config = dict(
    arch='nf_resnet',
    model='image classifier',
    dataset='microscope photos of single blood and bone marrow cells',
    train_examples=48542,
    image_size=24,
    crop_scale_min=0.7,
    horizontal_flip=True,
    targets=['smear'],
    num_classes=2,
    norm='none_scaled_ws',
    hidden_act='relu',
    padding_mode='reflect',
    depths=[6, 6, 6],
    kernel_size=3,
    stem='single',
    avg_pool_shortcut=False,
    widths=[64, 112, 192],
    residual_scale=0.1,
    loss='cross_entropy',
    head_dropout=0.2,
    init='torch_default',
    residual_init='none',
    optimizer='adamw',
    learning_rate=0.0023,
    beta1=0.9,
    beta2=0.98,
    eps=1e-08,
    max_grad_norm=1.0,
    max_steps=17100,
    batch_size=64,
    epochs=22.5,
    lr_schedule='poly',
    final_lr_fraction=0,
    warmup_steps=340,
    weight_decay=0.06,
)
Rows from block 6 of a small image classifier, named by matrix and row number. Rows with one number belong to one channel. Each number is 500 + 40 x the weight over its row's rms, rounded and kept within 0 to 999. All counts start at 0. Numbers have three digits each.
Before each channel's rows are labels from the 100 images, of 14976, where the channel reaches its highest value: "peak at" is the part of the image that holds the peak; "top examples" is what is common among them. Only what is clearly more common there than usual is listed. The data: microscope photos of single blood and bone marrow cells. In brackets: how many of the 100.
# convs0: first 3x3 conv, stride 2 (model.blocks.6.convs.0.weight, 112x64x3x3, standardized in use, each kernel summed), inputs 0-63
# convs1: second 3x3 conv (model.blocks.6.convs.1.weight, 112x112x3x3, standardized in use, transposed, each kernel summed), outputs 0-111

peak at: centre (34); top left (29)
top examples: smear: peripheral blood (88)
convs0.39:517504443536525554514507514586518495471557571479545488523566530524518532583539524508453461551549478529535498525544505490514555480493557473497539503579495597541541564547541544538487511520477449
convs1.39:536523544541516533541524528509533548539530524527513511577548508505513505519545507519521539560536531509536454508495487519554512498551565528556531530558419506540524501541488485528535561520518557579559520502551488478474500547541576533504578525486534524475539519553513483496502541626527535528510526489518540583556518509618555514561501475434

peak at: centre (33); top left (28)
top examples: smear: peripheral blood (98); cell type: eosinophil (28)
convs0.89:509522443554571512517514535544494475514519558513549500520526541555539560587513508562468453553550538547557498560562512519526566499496559512526566540572502558540511526557509539499489477514463485
convs1.89:512504499495500544549518536491511533532523498513528554595562538505534532529524509519533548502567507536538512543514490504570543542506571540508535552544462531512551518517493518501537534516534514470555513540514475502518601497554512557509518556512526501504583545556533502526486542588549542563550525571564494534555513514503581555552575570433

peak at: middle right (52)
top examples: smear: peripheral blood (100); cell type: eosinophil (43)
convs0.59:512534479549543506508465563508496475506594517407465403520528524519471513502535552480449515532542467516476458454535467465550502473541498453515534492532514549580483480551428499490492434506420458
convs1.59:478514516474581515506523528510556572521513499526589538506529523450516558522493504546515556560488507506539447485504458487500519493527559506510556561511458504495534501508437424455582524495523528488555569526540508485519532517525544523498563564495566558526585507503519477517541535618510537533516482495541550586492501503555594536540545541461

peak at: bottom centre (36)
top examples: smear: peripheral blood (100)
convs0.7:464515473536501496452516501489538463474535551469479519468528532571529517513507504528492503550553487574527498506537468510580514528543544452428618487503560560483552487599494521548521477507426523
convs1.7:575572457581557579510490579503541545497522510497487520529535549521526501514493540542448501520468494516495566465477480516500550492508485570436538541511521575497578500392470531565483489458543555510554528529541481468450467469527536545531453562471532530529456568529503529481554539487579512521585507425529469492510509523459489516531467498479

peak at: bottom left (32); bottom centre (31)
top examples: smear: peripheral blood (100); cell type: myeloblast (33)
convs0.16:484538524481562472517320494490508522445509473508534504478533480493493468479470497493425517477487509468507349501500537523493490521515490513518487544477486565540531521484523521505511525433519534
convs1.16:467531504471493490446535478509489513468528554438513449445390451471427423454474500420518500491480474453507507492519502512451429461530519428488576500522508497533437505536512503490534498523416434465553490440515536514522506492417469463429482541523470477500506472400474457422488438542482511486442529497526515500437503414495545487480493508536

peak at: top centre (32)
top examples: smear: peripheral blood (93)
convs0.73:566549419488482499485449447478526462473446486480512517467471528490558478533559529533503424517523550491563484518549485550508525552553460438545480553531568521463533526523577484565517500510428468
convs1.73:565541551474501493557530504520539509540538538499526562542556538500532593526542502545508586473544562490557496565495563537527522566555539510562531499535449536536505520518472496584523537532521552520546541537540478477487507546546561541516528500486532533443533497540555536527541532525517551538505470483462597554536556548556538462532505496453

peak at: bottom centre (32)
top examples: smear: peripheral blood (100); cell type: segmented neutrophil (44)
convs0.10:535433508567559557470454456529531528493462553547515492529492549589469499572430463489468519535475557584525461524569566514480498447520527499565483547526532532513482506565524509489481532484493474
convs1.10:485462495528514515532494516580569479540470490508444533485497479497478490496543548517497511492598483456567488587490517512474473564486521469512539548494566527514500496469562538508554533437505506503525581480491553576490493498477515505514434485568475520608540457459536558547504524518539555500504528421475584498434585574535551487499487525544

peak at: bottom centre (29)
top examples: smear: peripheral blood (100); cell type: myeloblast (25)
convs0.50:555564511489566471482468460502495514493487522410478453452528486539452509532494514512442556497490529533482453423573512448522463475552572502532546552471510541548526469430441519462459432518529466
convs1.50:409466503416493442543557479469456532465469548520536470509530525526480507451441492511428512492506520506492454493537500472493552512536536493505491503457501539460482432495465432424460554545506416468531452530540532497524506575492477469445470529532511467426518542486536510484466471579508489478394514529498597585476488526503548446443452476509

peak at: top centre (45)
top examples: smear: peripheral blood (72)
convs0.86:547509508488535491567468435568520476499455475432504503485457501520545479581542555526512435543541519528531490564561536546560523502526515527526475524542538535515491532473591493520563523542407506
convs1.86:508501490451459461521547468452458524504532472520554524522556482466577576557470471544437596392479552440467472456482459528506514472506505520484425502477509474440497472466449490501512501531512435473485413482456472463531472513501492525503506537412549518454503515512519533531494510479487459448470437478419518509553448526540527420460423446492

peak at: centre (29)
top examples: smear: peripheral blood (64)
convs0.87:506513460560545534523510521549542499488557548513554517531551552530524535594505502522464460593555523491549505539563513502536571535547523474513510517578529590517534540556533526531505515512468465
convs1.87:513501495531510541564494527552506561524523490521519527609556522502537528524533492520524539532526505523516478508537528516585525497526556544534540599536462525522551511528488472507536509527542509492581544524542484469492555492540506539501521581477527528477553533565543478519564531604528530590533527498533500546563505514533581532590525528432

peak at: bottom left (27)
top examples: smear: peripheral blood (100)
convs0.24:543532519559554523573508504585507423508527545441514512462390504531523491547562571529489465542555482542533521512524497496562544513545497486510555501550585526559488514460497491505537485514482498
convs1.24:499484510488448460515526472598482522497528415489494488522542504421500518524455521536444519444471487459512412508516407465498533443447535516487516505534481526506565498518420427413491502474526458408525475500517413483433468447527480501479429507468531500426543510495514467537426522512453488550499504499396484515512481544452491504467485525467

peak at: middle right (28)
top examples: smear: peripheral blood (100); cell type: segmented neutrophil (51)
convs0.42:576535493496525544444462518529494492447517524485549474537492492527576502560526541525450445553498533585585448528524490522519533508513478536492544520538544569472537584515530572533517479476459443
convs1.42:538553544417444504520534453478462599448524484558543448507570528480533456538475536533496542524540512504504475461568486507510550515552567543545461594514472534482542472504473437441565517525541470487532517505590434485487476501511536530523477516466570549517565481515522499487504523514527531517543411532517558542509487502518565429536460491460

peak at: centre (56)
top examples: smear: peripheral blood (93)
convs0.98:505484441520537531543520514542543442495558553475513518550492544549513508542489465518427466567524503526540465564507461491467524500477531471436521463578496525525500578559542492551450506536420422
convs1.98:515523523511493528583525512536511564524518508513545517606554509472529530523542502535512546525509542516515486510528474526571536512575538552514544572542467523514546501530479459479537531520533523469581531503549486460492515497552526549496536519498527519477589531558534487536559539620530539552522522480529489617556513525520566533538516533430

peak at: centre (41)
top examples: smear: peripheral blood (85)
convs0.28:492549430507536521507530490537552493507517518494526506504539542551535533565494520543490460534513539495561486528562510516548531499512566492497496545569505541583485622550571526578499509524461439
convs1.28:555506576492517528559538514559553565556518512514503544549552516496512536526544527530520543529560508513566481539519512509535532545573547527571531534529431511527543515524493501561535568509521541519560519511549478485491498542546549537507541511487534514500572511551530505505570540588536534537523513513511572583537515511596550522567515541441

peak at: bottom centre (28)
top examples: smear: peripheral blood (100); cell type: segmented neutrophil (43); cell type: myeloblast (28)
convs0.0:536534498576502531483449521498531539487580509546509474505474540545503517522495510445430525530510609512500466505542519519531469495553487484628467548521574470484494470510431477568552489465483494
convs1.0:488498535496553523531489538497498498466534455510540515459472479416456485473564499498573562560511484494592455511535468458439472510446513528526524519490564500596471528472437489485541506421503563496554558499503466584463532465495546482502520576584507555506552488443550541496517503515500550493497474534518483510425558506563565483537559511559