From a checkpoint of a small image classifier.
Model: 24-pixel images, arch nf_resnet, norm none_scaled_ws, activation relu, depths [6, 6, 6], widths [64, 112, 192].
Rows from block 14 of a small image classifier, named by matrix and row number. Rows with one number belong to one channel. Each number is 50 + 12 x the weight over its row's rms, rounded and kept within 0 to 99. All counts start at 0.
After each channel's rows are labels from the 100 images, of 14976, where the channel reaches its highest value: "responds to" is what is common among them. Only what is clearly more common there than usual is listed. The data: microscope photos of single blood and bone marrow cells.
# convs0: first 3x3 conv (model.blocks.14.convs.0.weight, 192x192x3x3, standardized in use, each kernel summed), inputs 96-191
# convs1: second 3x3 conv (model.blocks.14.convs.1.weight, 192x192x3x3, standardized in use, transposed, each kernel summed), outputs 96-191

convs0.20:58 52 52 35 61 54 38 63 66 70 58 70 63 67 55 59 47 59 64 54 61 57 56 58 37 54 66 59 56 56 63 40 63 63 61 69 64 51 59 70 64 61 68 40 52 57 63 54 53 65 53 67 55 66 62 65 60 60 71 56 65 48 62 64 55 54 65 55 62 55 60 65 72 60 65 57 64 69 57 53 61 62 71 62 62 56 61 53 61 67 70 57 65 60 50 60
convs1.20:49 63 55 43 60 76 58 54 49 59 63 61 63 54 64 54 54 55 69 46 59 64 52 62 79 66 58 62 51 68 54 58 58 63 46 53 52 66 68 61 45 49 50 80 80 78 69 62 52 79 65 58 59 59 57 55 59 55 59 56 52 42 53 63 62 58 53 80 51 58 60 66 52 54 53 58 60 52 41 53 53 48 67 77 86 57 57 63 52 57 60 61 77 86 56 65
responds to: cell type: erythroblast

convs0.29:57 61 62 48 66 54 47 70 56 65 56 68 68 61 58 65 57 57 57 57 64 48 69 50 44 56 63 57 56 57 63 48 58 64 56 71 65 52 60 63 73 70 60 66 40 38 56 58 64 52 54 53 58 67 63 55 61 60 66 51 63 46 61 65 54 55 68 47 56 60 53 62 66 59 57 62 61 65 59 60 55 58 69 67 60 61 53 53 58 62 60 55 56 56 54 69
convs1.29:55 66 66 40 60 81 58 65 52 57 50 66 61 53 52 57 52 57 58 48 58 64 60 50 57 80 56 59 49 77 54 58 54 56 54 47 60 64 75 54 42 56 54 44 89 61 61 64 60 77 52 51 46 61 60 64 45 46 62 58 59 48 51 53 60 46 47 66 45 44 56 51 50 57 57 56 61 51 52 60 52 54 65 52 91 53 64 60 53 57 39 70 76 80 73 63
responds to: smear: peripheral blood; cell type: myeloblast

convs0.184:64 64 55 44 58 48 48 58 57 67 62 61 58 62 70 61 50 64 67 63 61 64 55 53 39 68 60 64 72 46 66 42 70 57 55 55 66 50 59 59 52 51 62 60 61 54 61 61 69 50 67 44 65 61 57 59 64 67 58 60 61 55 58 62 66 62 53 53 64 69 61 61 60 63 65 61 58 57 58 70 60 61 58 53 42 68 59 64 65 63 61 76 58 40 47 58
convs1.184:63 58 54 52 60 85 37 60 45 54 73 61 60 59 59 59 53 56 62 52 55 52 61 41 51 73 54 52 66 51 60 44 58 66 45 54 59 58 77 55 60 59 57 62 74 71 64 62 59 59 66 61 61 63 60 72 59 59 54 61 56 46 56 53 65 50 59 63 58 64 52 54 54 66 62 54 66 48 56 58 65 59 66 55 80 53 59 63 59 56 59 58 80 74 58 60
responds to: cell type: erythroblast

convs0.114:56 56 39 38 63 59 35 59 62 68 53 75 59 70 64 56 38 60 63 55 63 54 58 31 31 52 66 67 58 39 61 28 48 55 53 66 69 36 62 71 57 67 58 64 47 50 48 55 51 55 41 55 45 73 60 58 53 53 60 45 59 50 57 61 60 60 59 53 63 51 67 70 70 58 63 61 57 60 58 58 58 57 72 55 55 52 53 57 58 69 69 55 63 58 37 66
convs1.114:57 56 65 48 57 62 57 69 46 52 57 63 63 55 57 59 57 52 61 52 55 49 60 26 75 74 44 48 52 75 61 65 60 60 49 49 56 25 76 59 51 52 47 67 55 80 63 67 59 70 58 59 48 60 57 65 49 58 58 65 59 42 55 53 67 57 59 76 57 54 60 65 48 62 51 62 60 45 57 56 59 59 64 48 81 60 61 63 54 55 45 68 81 78 64 60
responds to: cell type: lymphocyte

convs0.69:55 68 40 23 50 41 25 54 47 34 44 40 66 31 40 66 52 46 53 65 56 48 73 55 27 62 57 69 64 51 47 35 51 39 37 48 37 55 53 43 48 52 55 57 40 42 62 61 52 31 68 44 51 47 43 45 54 74 45 60 51 51 67 47 52 41 59 31 42 56 54 62 33 54 49 50 45 47 58 54 30 51 42 76 20 68 63 67 50 47 48 49 46 18 45 52
convs1.69:63 58 53 55 58 76 38 57 59 55 70 59 56 54 72 68 38 65 60 61 56 51 44 70 51 67 63 51 65 67 50 39 65 59 52 57 60 75 61 59 62 62 50 44 80 86 55 61 59 67 62 61 60 58 55 68 65 60 57 60 53 45 51 53 56 48 55 46 59 60 53 48 59 64 65 52 67 52 56 62 63 62 64 58 86 51 61 56 64 57 68 50 78 62 52 62
responds to: cell type: lymphocyte; cell type: erythroblast

convs0.135:54 51 66 20 54 55 16 54 53 58 55 61 49 64 46 54 41 59 53 52 49 60 42 55 21 60 56 45 51 57 62 17 52 58 48 63 66 76 39 50 72 55 48 53 44 51 56 43 47 68 36 69 66 51 66 46 47 40 64 42 62 40 62 59 55 60 69 51 64 43 46 49 69 30 62 51 62 58 42 52 66 54 54 37 31 43 40 46 58 44 76 34 73 34 50 51
convs1.135:35 68 43 48 61 84 48 56 43 62 52 63 63 56 53 55 43 54 66 45 54 63 59 63 45 64 50 67 53 68 51 47 59 61 39 54 57 46 66 62 59 46 55 67 64 84 66 63 54 72 59 65 36 61 61 52 55 63 58 53 52 36 56 56 59 65 49 54 47 59 57 65 52 47 54 57 59 52 53 48 43 50 69 73 78 64 58 64 49 59 30 71 62 76 42 61
responds to: smear: peripheral blood

convs0.157:64 64 68 55 68 43 54 54 64 59 59 57 68 58 61 61 59 65 69 58 55 66 58 59 55 46 63 62 63 46 66 56 64 61 65 64 60 58 54 57 62 65 63 50 35 40 61 60 61 57 62 65 67 58 64 59 63 57 65 64 70 57 58 67 63 63 67 27 70 60 62 65 60 54 64 55 67 64 58 62 69 63 60 56 26 62 63 59 61 61 60 55 64 37 62 52
convs1.157:58 62 49 41 60 69 45 58 45 58 67 59 62 59 64 59 39 60 61 47 59 55 47 59 58 73 61 55 71 49 59 46 64 57 39 54 59 65 74 62 61 56 54 70 85 78 59 58 56 42 66 53 62 62 57 64 68 56 59 55 54 54 52 59 63 60 54 83 58 55 52 58 57 59 61 55 62 53 55 55 60 62 64 64 72 56 46 63 59 56 68 59 78 61 44 67
responds to: smear: peripheral blood; cell type: segmented neutrophil

convs0.165:37 54 48 33 63 51 29 63 59 52 57 50 63 49 48 69 53 47 45 49 49 45 66 40 40 58 60 43 65 38 44 34 49 28 49 53 43 68 52 41 54 62 47 67 20 41 44 52 66 38 60 36 73 39 63 70 60 59 56 57 52 43 67 61 60 59 48 13 62 53 58 50 44 61 49 58 59 55 47 53 48 47 42 46 38 56 53 49 47 51 51 73 43 38 43 59
convs1.165:54 58 70 55 62 60 50 54 54 57 57 62 61 55 61 55 59 67 61 48 62 38 57 69 76 82 66 57 58 83 54 42 62 62 51 46 62 65 69 58 44 62 58 54 83 62 63 58 55 86 58 51 44 63 62 60 54 40 61 57 56 41 51 58 56 46 55 68 53 50 59 52 64 56 66 54 62 57 47 64 60 56 63 48 88 54 63 58 59 64 45 53 64 49 68 67
responds to: cell type: lymphocyte

convs0.11:39 51 45 46 47 15 44 58 39 46 50 48 58 43 50 39 50 32 30 39 66 42 57 61 48 42 59 55 43 50 50 55 43 56 48 53 54 65 35 58 62 57 53 64 07 09 48 52 49 58 52 56 50 57 61 33 52 55 46 52 50 33 48 50 12 40 48 08 41 48 26 52 52 46 42 61 47 51 51 44 42 53 55 71 12 56 42 41 50 56 55 51 63 29 41 57
convs1.11:49 57 61 63 65 95 48 60 50 45 54 58 56 47 58 53 49 64 53 52 48 54 45 70 53 80 52 50 47 68 40 44 59 44 45 48 51 60 79 52 48 53 45 25 93 91 53 64 60 57 52 56 51 57 49 49 52 58 54 60 57 55 55 45 57 52 51 83 55 50 45 43 50 55 63 49 56 46 57 57 54 57 53 49 86 49 66 61 58 52 54 69 57 65 72 43
responds to: smear: peripheral blood; cell type: myeloblast

convs0.41:46 43 41 52 67 39 54 64 63 64 51 67 62 61 52 59 48 65 51 45 49 53 49 53 49 51 66 58 37 59 66 47 52 64 46 74 67 51 50 68 55 72 60 46 27 18 52 44 45 52 19 65 39 51 61 54 38 55 65 51 54 34 48 67 52 49 79 29 66 39 50 60 69 39 58 49 60 66 50 54 69 46 73 38 42 42 48 40 61 56 79 41 61 44 55 51
convs1.41:46 64 57 50 53 48 66 67 44 57 65 56 61 60 65 51 66 55 67 44 62 68 57 56 55 69 55 58 56 64 60 43 56 67 37 54 62 65 80 61 53 47 59 78 56 84 68 67 58 64 63 59 53 66 59 57 54 55 57 57 58 45 58 57 61 53 50 74 48 47 55 63 50 51 54 62 54 52 55 49 44 56 69 61 64 58 61 67 50 61 64 73 74 69 66 59
responds to: smear: peripheral blood; cell type: myeloblast