python train.py --arch="nf_resnet" --model="image classifier" --dataset="microscope photos of single blood and bone marrow cells" --train_examples=48542 --image_size=24 --crop_scale_min=0.7 --horizontal_flip=true --targets=["smear"] --num_classes=2 --norm="none_scaled_ws" --hidden_act="relu" --padding_mode="reflect" --depths=[6, 6, 6] --kernel_size=3 --stem="single" --avg_pool_shortcut=false --widths=[64, 112, 192] --residual_scale=0.1 --loss="cross_entropy" --head_dropout=0.2 --init="torch_default" --residual_init="none" --optimizer="adamw" --learning_rate=0.0023 --beta1=0.9 --beta2=0.98 --eps=1e-08 --max_grad_norm=1.0 --max_steps=17100 --batch_size=64 --epochs=22.5 --lr_schedule="poly" --final_lr_fraction=0 --warmup_steps=340 --weight_decay=0.06
Rows from block 14 of a small image classifier, named by matrix and row number. Rows with one number belong to one channel. Each number is 50 + 10 x the weight over its row's rms, rounded and kept within 0 to 99. All counts start at 0.
Before each channel's rows are labels from the 100 images, of 14976, where the channel reaches its highest value: "strongest on" is what is common among them. Only what is clearly more common there than usual is listed. The data: microscope photos of single blood and bone marrow cells.
# convs0: first 3x3 conv (model.blocks.14.convs.0.weight, 192x192x3x3, standardized in use, each kernel summed), inputs 0-95
# convs1: second 3x3 conv (model.blocks.14.convs.1.weight, 192x192x3x3, standardized in use, transposed, each kernel summed), outputs 0-95

strongest on: cell type: lymphocyte
convs0.114:66 59 60 54 36 29 53 65 55 54 51 53 57 52 48 62 47 50 62 58 57 41 68 61 56 68 52 55 59 42 59 53 63 64 55 60 60 63 52 63 57 64 64 68 56 53 66 62 51 51 54 56 69 50 51 49 65 53 60 61 36 38 57 67 57 58 68 44 49 41 55 53 49 58 52 68 53 64 52 62 66 59 49 34 53 34 62 47 32 48 66 53 53 54 69 46
convs1.114:62 60 48 52 50 55 49 64 65 59 59 65 52 56 53 70 62 61 58 68 53 68 52 50 60 65 60 52 50 72 53 45 61 45 53 47 53 48 54 57 59 52 53 60 78 55 55 48 43 68 57 47 49 32 45 50 54 47 60 42 69 66 55 59 57 64 57 58 58 51 49 52 58 52 56 56 53 62 49 48 68 52 74 52 58 50 51 54 52 59 63 52 54 45 57 54

strongest on: cell type: erythroblast
convs0.20:63 50 60 54 43 41 57 60 57 51 63 54 61 62 60 62 55 54 59 59 59 57 68 61 54 67 64 58 63 52 57 60 59 50 56 64 63 62 51 66 61 54 59 63 58 59 66 63 62 59 52 62 65 49 60 57 64 63 56 62 54 53 62 66 62 57 62 58 61 52 57 60 60 64 62 64 61 63 56 61 62 65 46 43 55 43 61 57 45 63 63 61 60 60 68 53
convs1.20:57 61 55 48 55 60 48 57 59 59 57 53 60 60 54 67 50 59 58 67 54 56 52 58 47 60 64 66 53 64 52 49 64 64 54 53 58 51 61 57 46 59 67 63 70 56 51 43 52 48 54 48 53 63 45 52 54 47 43 56 64 51 52 57 63 63 55 52 47 53 56 59 54 59 52 66 56 61 43 58 64 59 73 61 62 46 52 50 47 48 62 47 53 55 61 51

strongest on: smear: peripheral blood; cell type: myeloblast
convs0.41:70 63 50 47 51 49 45 62 54 49 55 58 58 68 60 52 54 55 47 33 61 42 56 59 58 58 67 58 47 31 47 32 49 44 51 59 44 54 51 55 47 55 51 50 54 56 68 48 49 46 55 65 58 53 59 51 57 44 70 48 50 45 63 68 58 40 47 36 50 41 56 55 56 57 49 48 58 62 56 46 62 62 22 50 56 41 50 38 51 76 72 61 39 52 69 44
convs1.41:61 66 60 53 49 64 50 62 64 62 51 46 58 60 50 65 51 57 63 72 56 64 54 58 72 61 60 60 58 61 55 47 65 76 55 46 55 53 67 56 57 58 59 65 76 54 53 47 56 55 56 47 52 60 49 53 53 52 28 54 59 59 54 60 57 66 50 63 59 54 51 57 56 59 53 61 54 73 49 58 60 58 64 54 63 53 49 53 59 49 62 42 53 53 60 57

strongest on: smear: peripheral blood; cell type: myeloblast
convs0.11:52 53 57 53 49 59 47 48 54 55 38 41 48 52 53 48 49 48 39 55 58 47 56 51 50 49 50 51 48 30 52 17 56 36 48 55 58 46 55 42 37 46 61 52 46 47 36 41 49 37 21 41 50 38 49 50 56 39 49 45 53 46 42 53 46 39 40 34 57 25 33 39 55 36 37 47 47 55 41 33 50 59 39 52 66 55 62 42 46 51 49 49 51 48 52 40
convs1.11:53 60 47 55 55 54 52 55 47 44 52 56 53 54 47 65 56 52 60 55 43 69 45 53 74 56 52 62 56 83 43 57 51 77 59 43 50 45 63 57 59 53 48 49 63 54 52 54 62 58 55 60 42 59 60 51 47 56 60 50 63 58 67 55 60 59 62 59 54 51 50 62 49 59 53 49 59 57 50 58 50 54 77 61 55 64 48 53 64 62 56 44 55 52 45 54

strongest on: smear: peripheral blood
convs0.135:56 54 47 55 21 45 48 59 50 42 53 34 55 57 61 37 67 39 48 54 52 53 51 57 72 59 55 42 50 58 62 41 57 50 56 60 48 60 45 57 45 51 56 42 45 53 55 59 65 41 48 55 53 45 60 54 58 30 50 41 45 48 41 45 60 25 43 29 49 31 59 46 54 57 60 59 63 52 61 42 57 61 42 31 57 32 64 41 42 63 56 61 35 55 56 45
convs1.135:59 60 72 51 44 62 57 64 59 64 56 41 59 54 55 53 42 60 58 71 54 41 51 58 41 61 59 57 53 70 50 37 69 64 57 51 59 45 63 59 54 55 52 61 72 55 49 43 53 65 53 55 55 56 41 59 56 62 56 56 61 60 58 58 58 54 57 61 47 49 55 55 49 63 43 63 71 65 49 60 61 61 72 46 45 48 50 52 27 41 62 43 47 55 63 59

strongest on: smear: peripheral blood; cell type: segmented neutrophil
convs0.157:60 55 58 64 54 63 62 60 60 58 62 56 62 65 65 64 55 59 60 54 63 53 57 64 48 61 63 64 56 49 62 57 57 54 59 55 60 62 57 61 61 60 58 54 59 60 63 61 67 57 62 62 61 54 64 61 60 61 56 62 63 53 63 62 62 56 54 55 62 59 61 61 60 59 61 46 60 55 61 60 53 55 52 50 58 53 60 62 50 61 56 62 64 62 55 61
convs1.157:59 68 62 56 52 55 52 61 58 58 56 52 59 68 56 56 57 55 57 57 55 48 55 61 55 60 58 57 59 76 54 39 64 64 57 58 57 58 71 56 57 60 55 62 77 56 50 54 58 67 52 54 53 66 48 52 57 50 58 60 65 61 50 55 59 61 59 61 54 57 57 59 59 62 49 60 55 65 56 61 49 54 67 43 45 45 57 56 72 61 59 49 60 58 62 58

strongest on: cell type: erythroblast
convs0.184:51 56 56 61 41 55 63 54 61 61 61 53 67 55 52 58 63 57 67 50 55 54 60 62 42 60 59 54 64 55 61 55 61 52 66 61 60 64 64 60 67 66 60 62 65 61 48 67 63 63 62 63 57 67 54 66 51 51 52 66 61 56 61 57 64 63 60 57 56 57 64 61 63 60 49 51 62 61 57 69 57 59 68 40 48 59 52 58 52 52 57 59 63 61 57 63
convs1.184:56 62 61 56 31 56 54 55 60 54 59 62 54 65 57 68 62 59 56 62 55 54 54 57 22 58 62 60 54 78 54 55 63 50 54 55 54 54 60 53 55 54 52 61 83 55 52 54 54 66 49 52 59 61 48 52 56 53 60 51 66 59 63 52 56 60 59 56 56 49 59 56 61 59 54 56 53 66 53 56 54 58 64 42 57 59 59 57 65 65 62 55 58 51 57 56

strongest on: smear: peripheral blood; cell type: myeloblast
convs0.29:67 68 64 58 50 69 53 66 54 68 52 40 61 68 61 71 55 58 49 60 65 46 66 64 50 57 57 68 56 39 62 47 63 50 61 65 66 57 66 57 57 59 61 62 57 63 61 54 61 47 51 59 61 63 60 61 64 53 56 52 53 54 60 67 62 54 63 57 60 46 51 59 59 51 56 61 59 62 54 58 66 62 49 49 57 45 64 56 37 63 72 61 61 56 65 50
convs1.29:61 58 54 56 52 46 49 52 57 54 55 39 51 53 46 68 55 57 56 54 49 63 49 51 67 65 51 53 51 86 49 58 59 66 56 42 55 42 64 56 57 59 53 62 78 56 52 48 51 50 56 55 44 41 51 51 54 56 55 51 38 60 59 56 61 63 61 64 58 54 48 60 49 48 55 55 55 77 49 56 61 60 76 59 61 42 49 50 53 51 59 46 55 52 58 53

strongest on: cell type: lymphocyte; cell type: erythroblast
convs0.69:47 48 55 53 31 55 53 50 60 59 50 38 46 49 54 50 58 65 49 47 68 24 47 43 08 39 44 57 50 39 46 16 45 44 56 50 60 46 68 41 50 52 52 50 42 43 50 42 43 53 41 47 44 49 33 50 44 42 33 51 42 57 55 45 42 65 41 57 60 47 52 46 60 42 51 40 46 46 55 45 39 57 58 32 43 29 49 64 52 45 45 54 59 47 49 62
convs1.69:57 55 57 55 36 51 58 45 52 53 59 53 53 65 57 59 64 52 54 68 51 52 51 61 28 60 59 57 58 81 50 44 61 50 58 59 51 57 57 52 62 54 48 59 72 54 50 58 60 67 52 61 51 64 53 55 54 55 62 54 61 53 68 55 55 57 58 62 53 52 56 58 59 64 55 55 54 57 57 57 50 59 67 51 58 71 61 56 56 66 59 53 63 57 56 52

strongest on: cell type: lymphocyte
convs0.165:55 52 37 65 40 63 59 49 46 68 57 35 49 63 38 77 60 50 47 53 74 34 43 64 44 40 53 57 58 27 45 34 49 24 56 55 61 57 71 58 51 54 44 49 64 55 46 51 56 41 41 56 46 53 50 64 40 60 47 41 43 56 59 42 54 50 49 31 68 44 42 46 78 66 40 51 51 42 46 52 59 40 74 39 47 42 59 49 40 51 50 57 60 51 41 69
convs1.165:56 66 66 52 42 55 53 51 54 59 56 43 54 57 54 69 54 53 53 68 55 60 56 55 51 61 62 60 57 80 50 55 64 66 57 53 57 55 56 59 56 61 54 63 68 60 49 59 62 58 56 60 50 62 53 49 58 60 61 49 44 52 58 54 60 57 54 49 59 50 57 60 50 46 58 53 47 73 46 55 55 68 74 62 69 47 54 49 63 53 56 50 58 56 62 54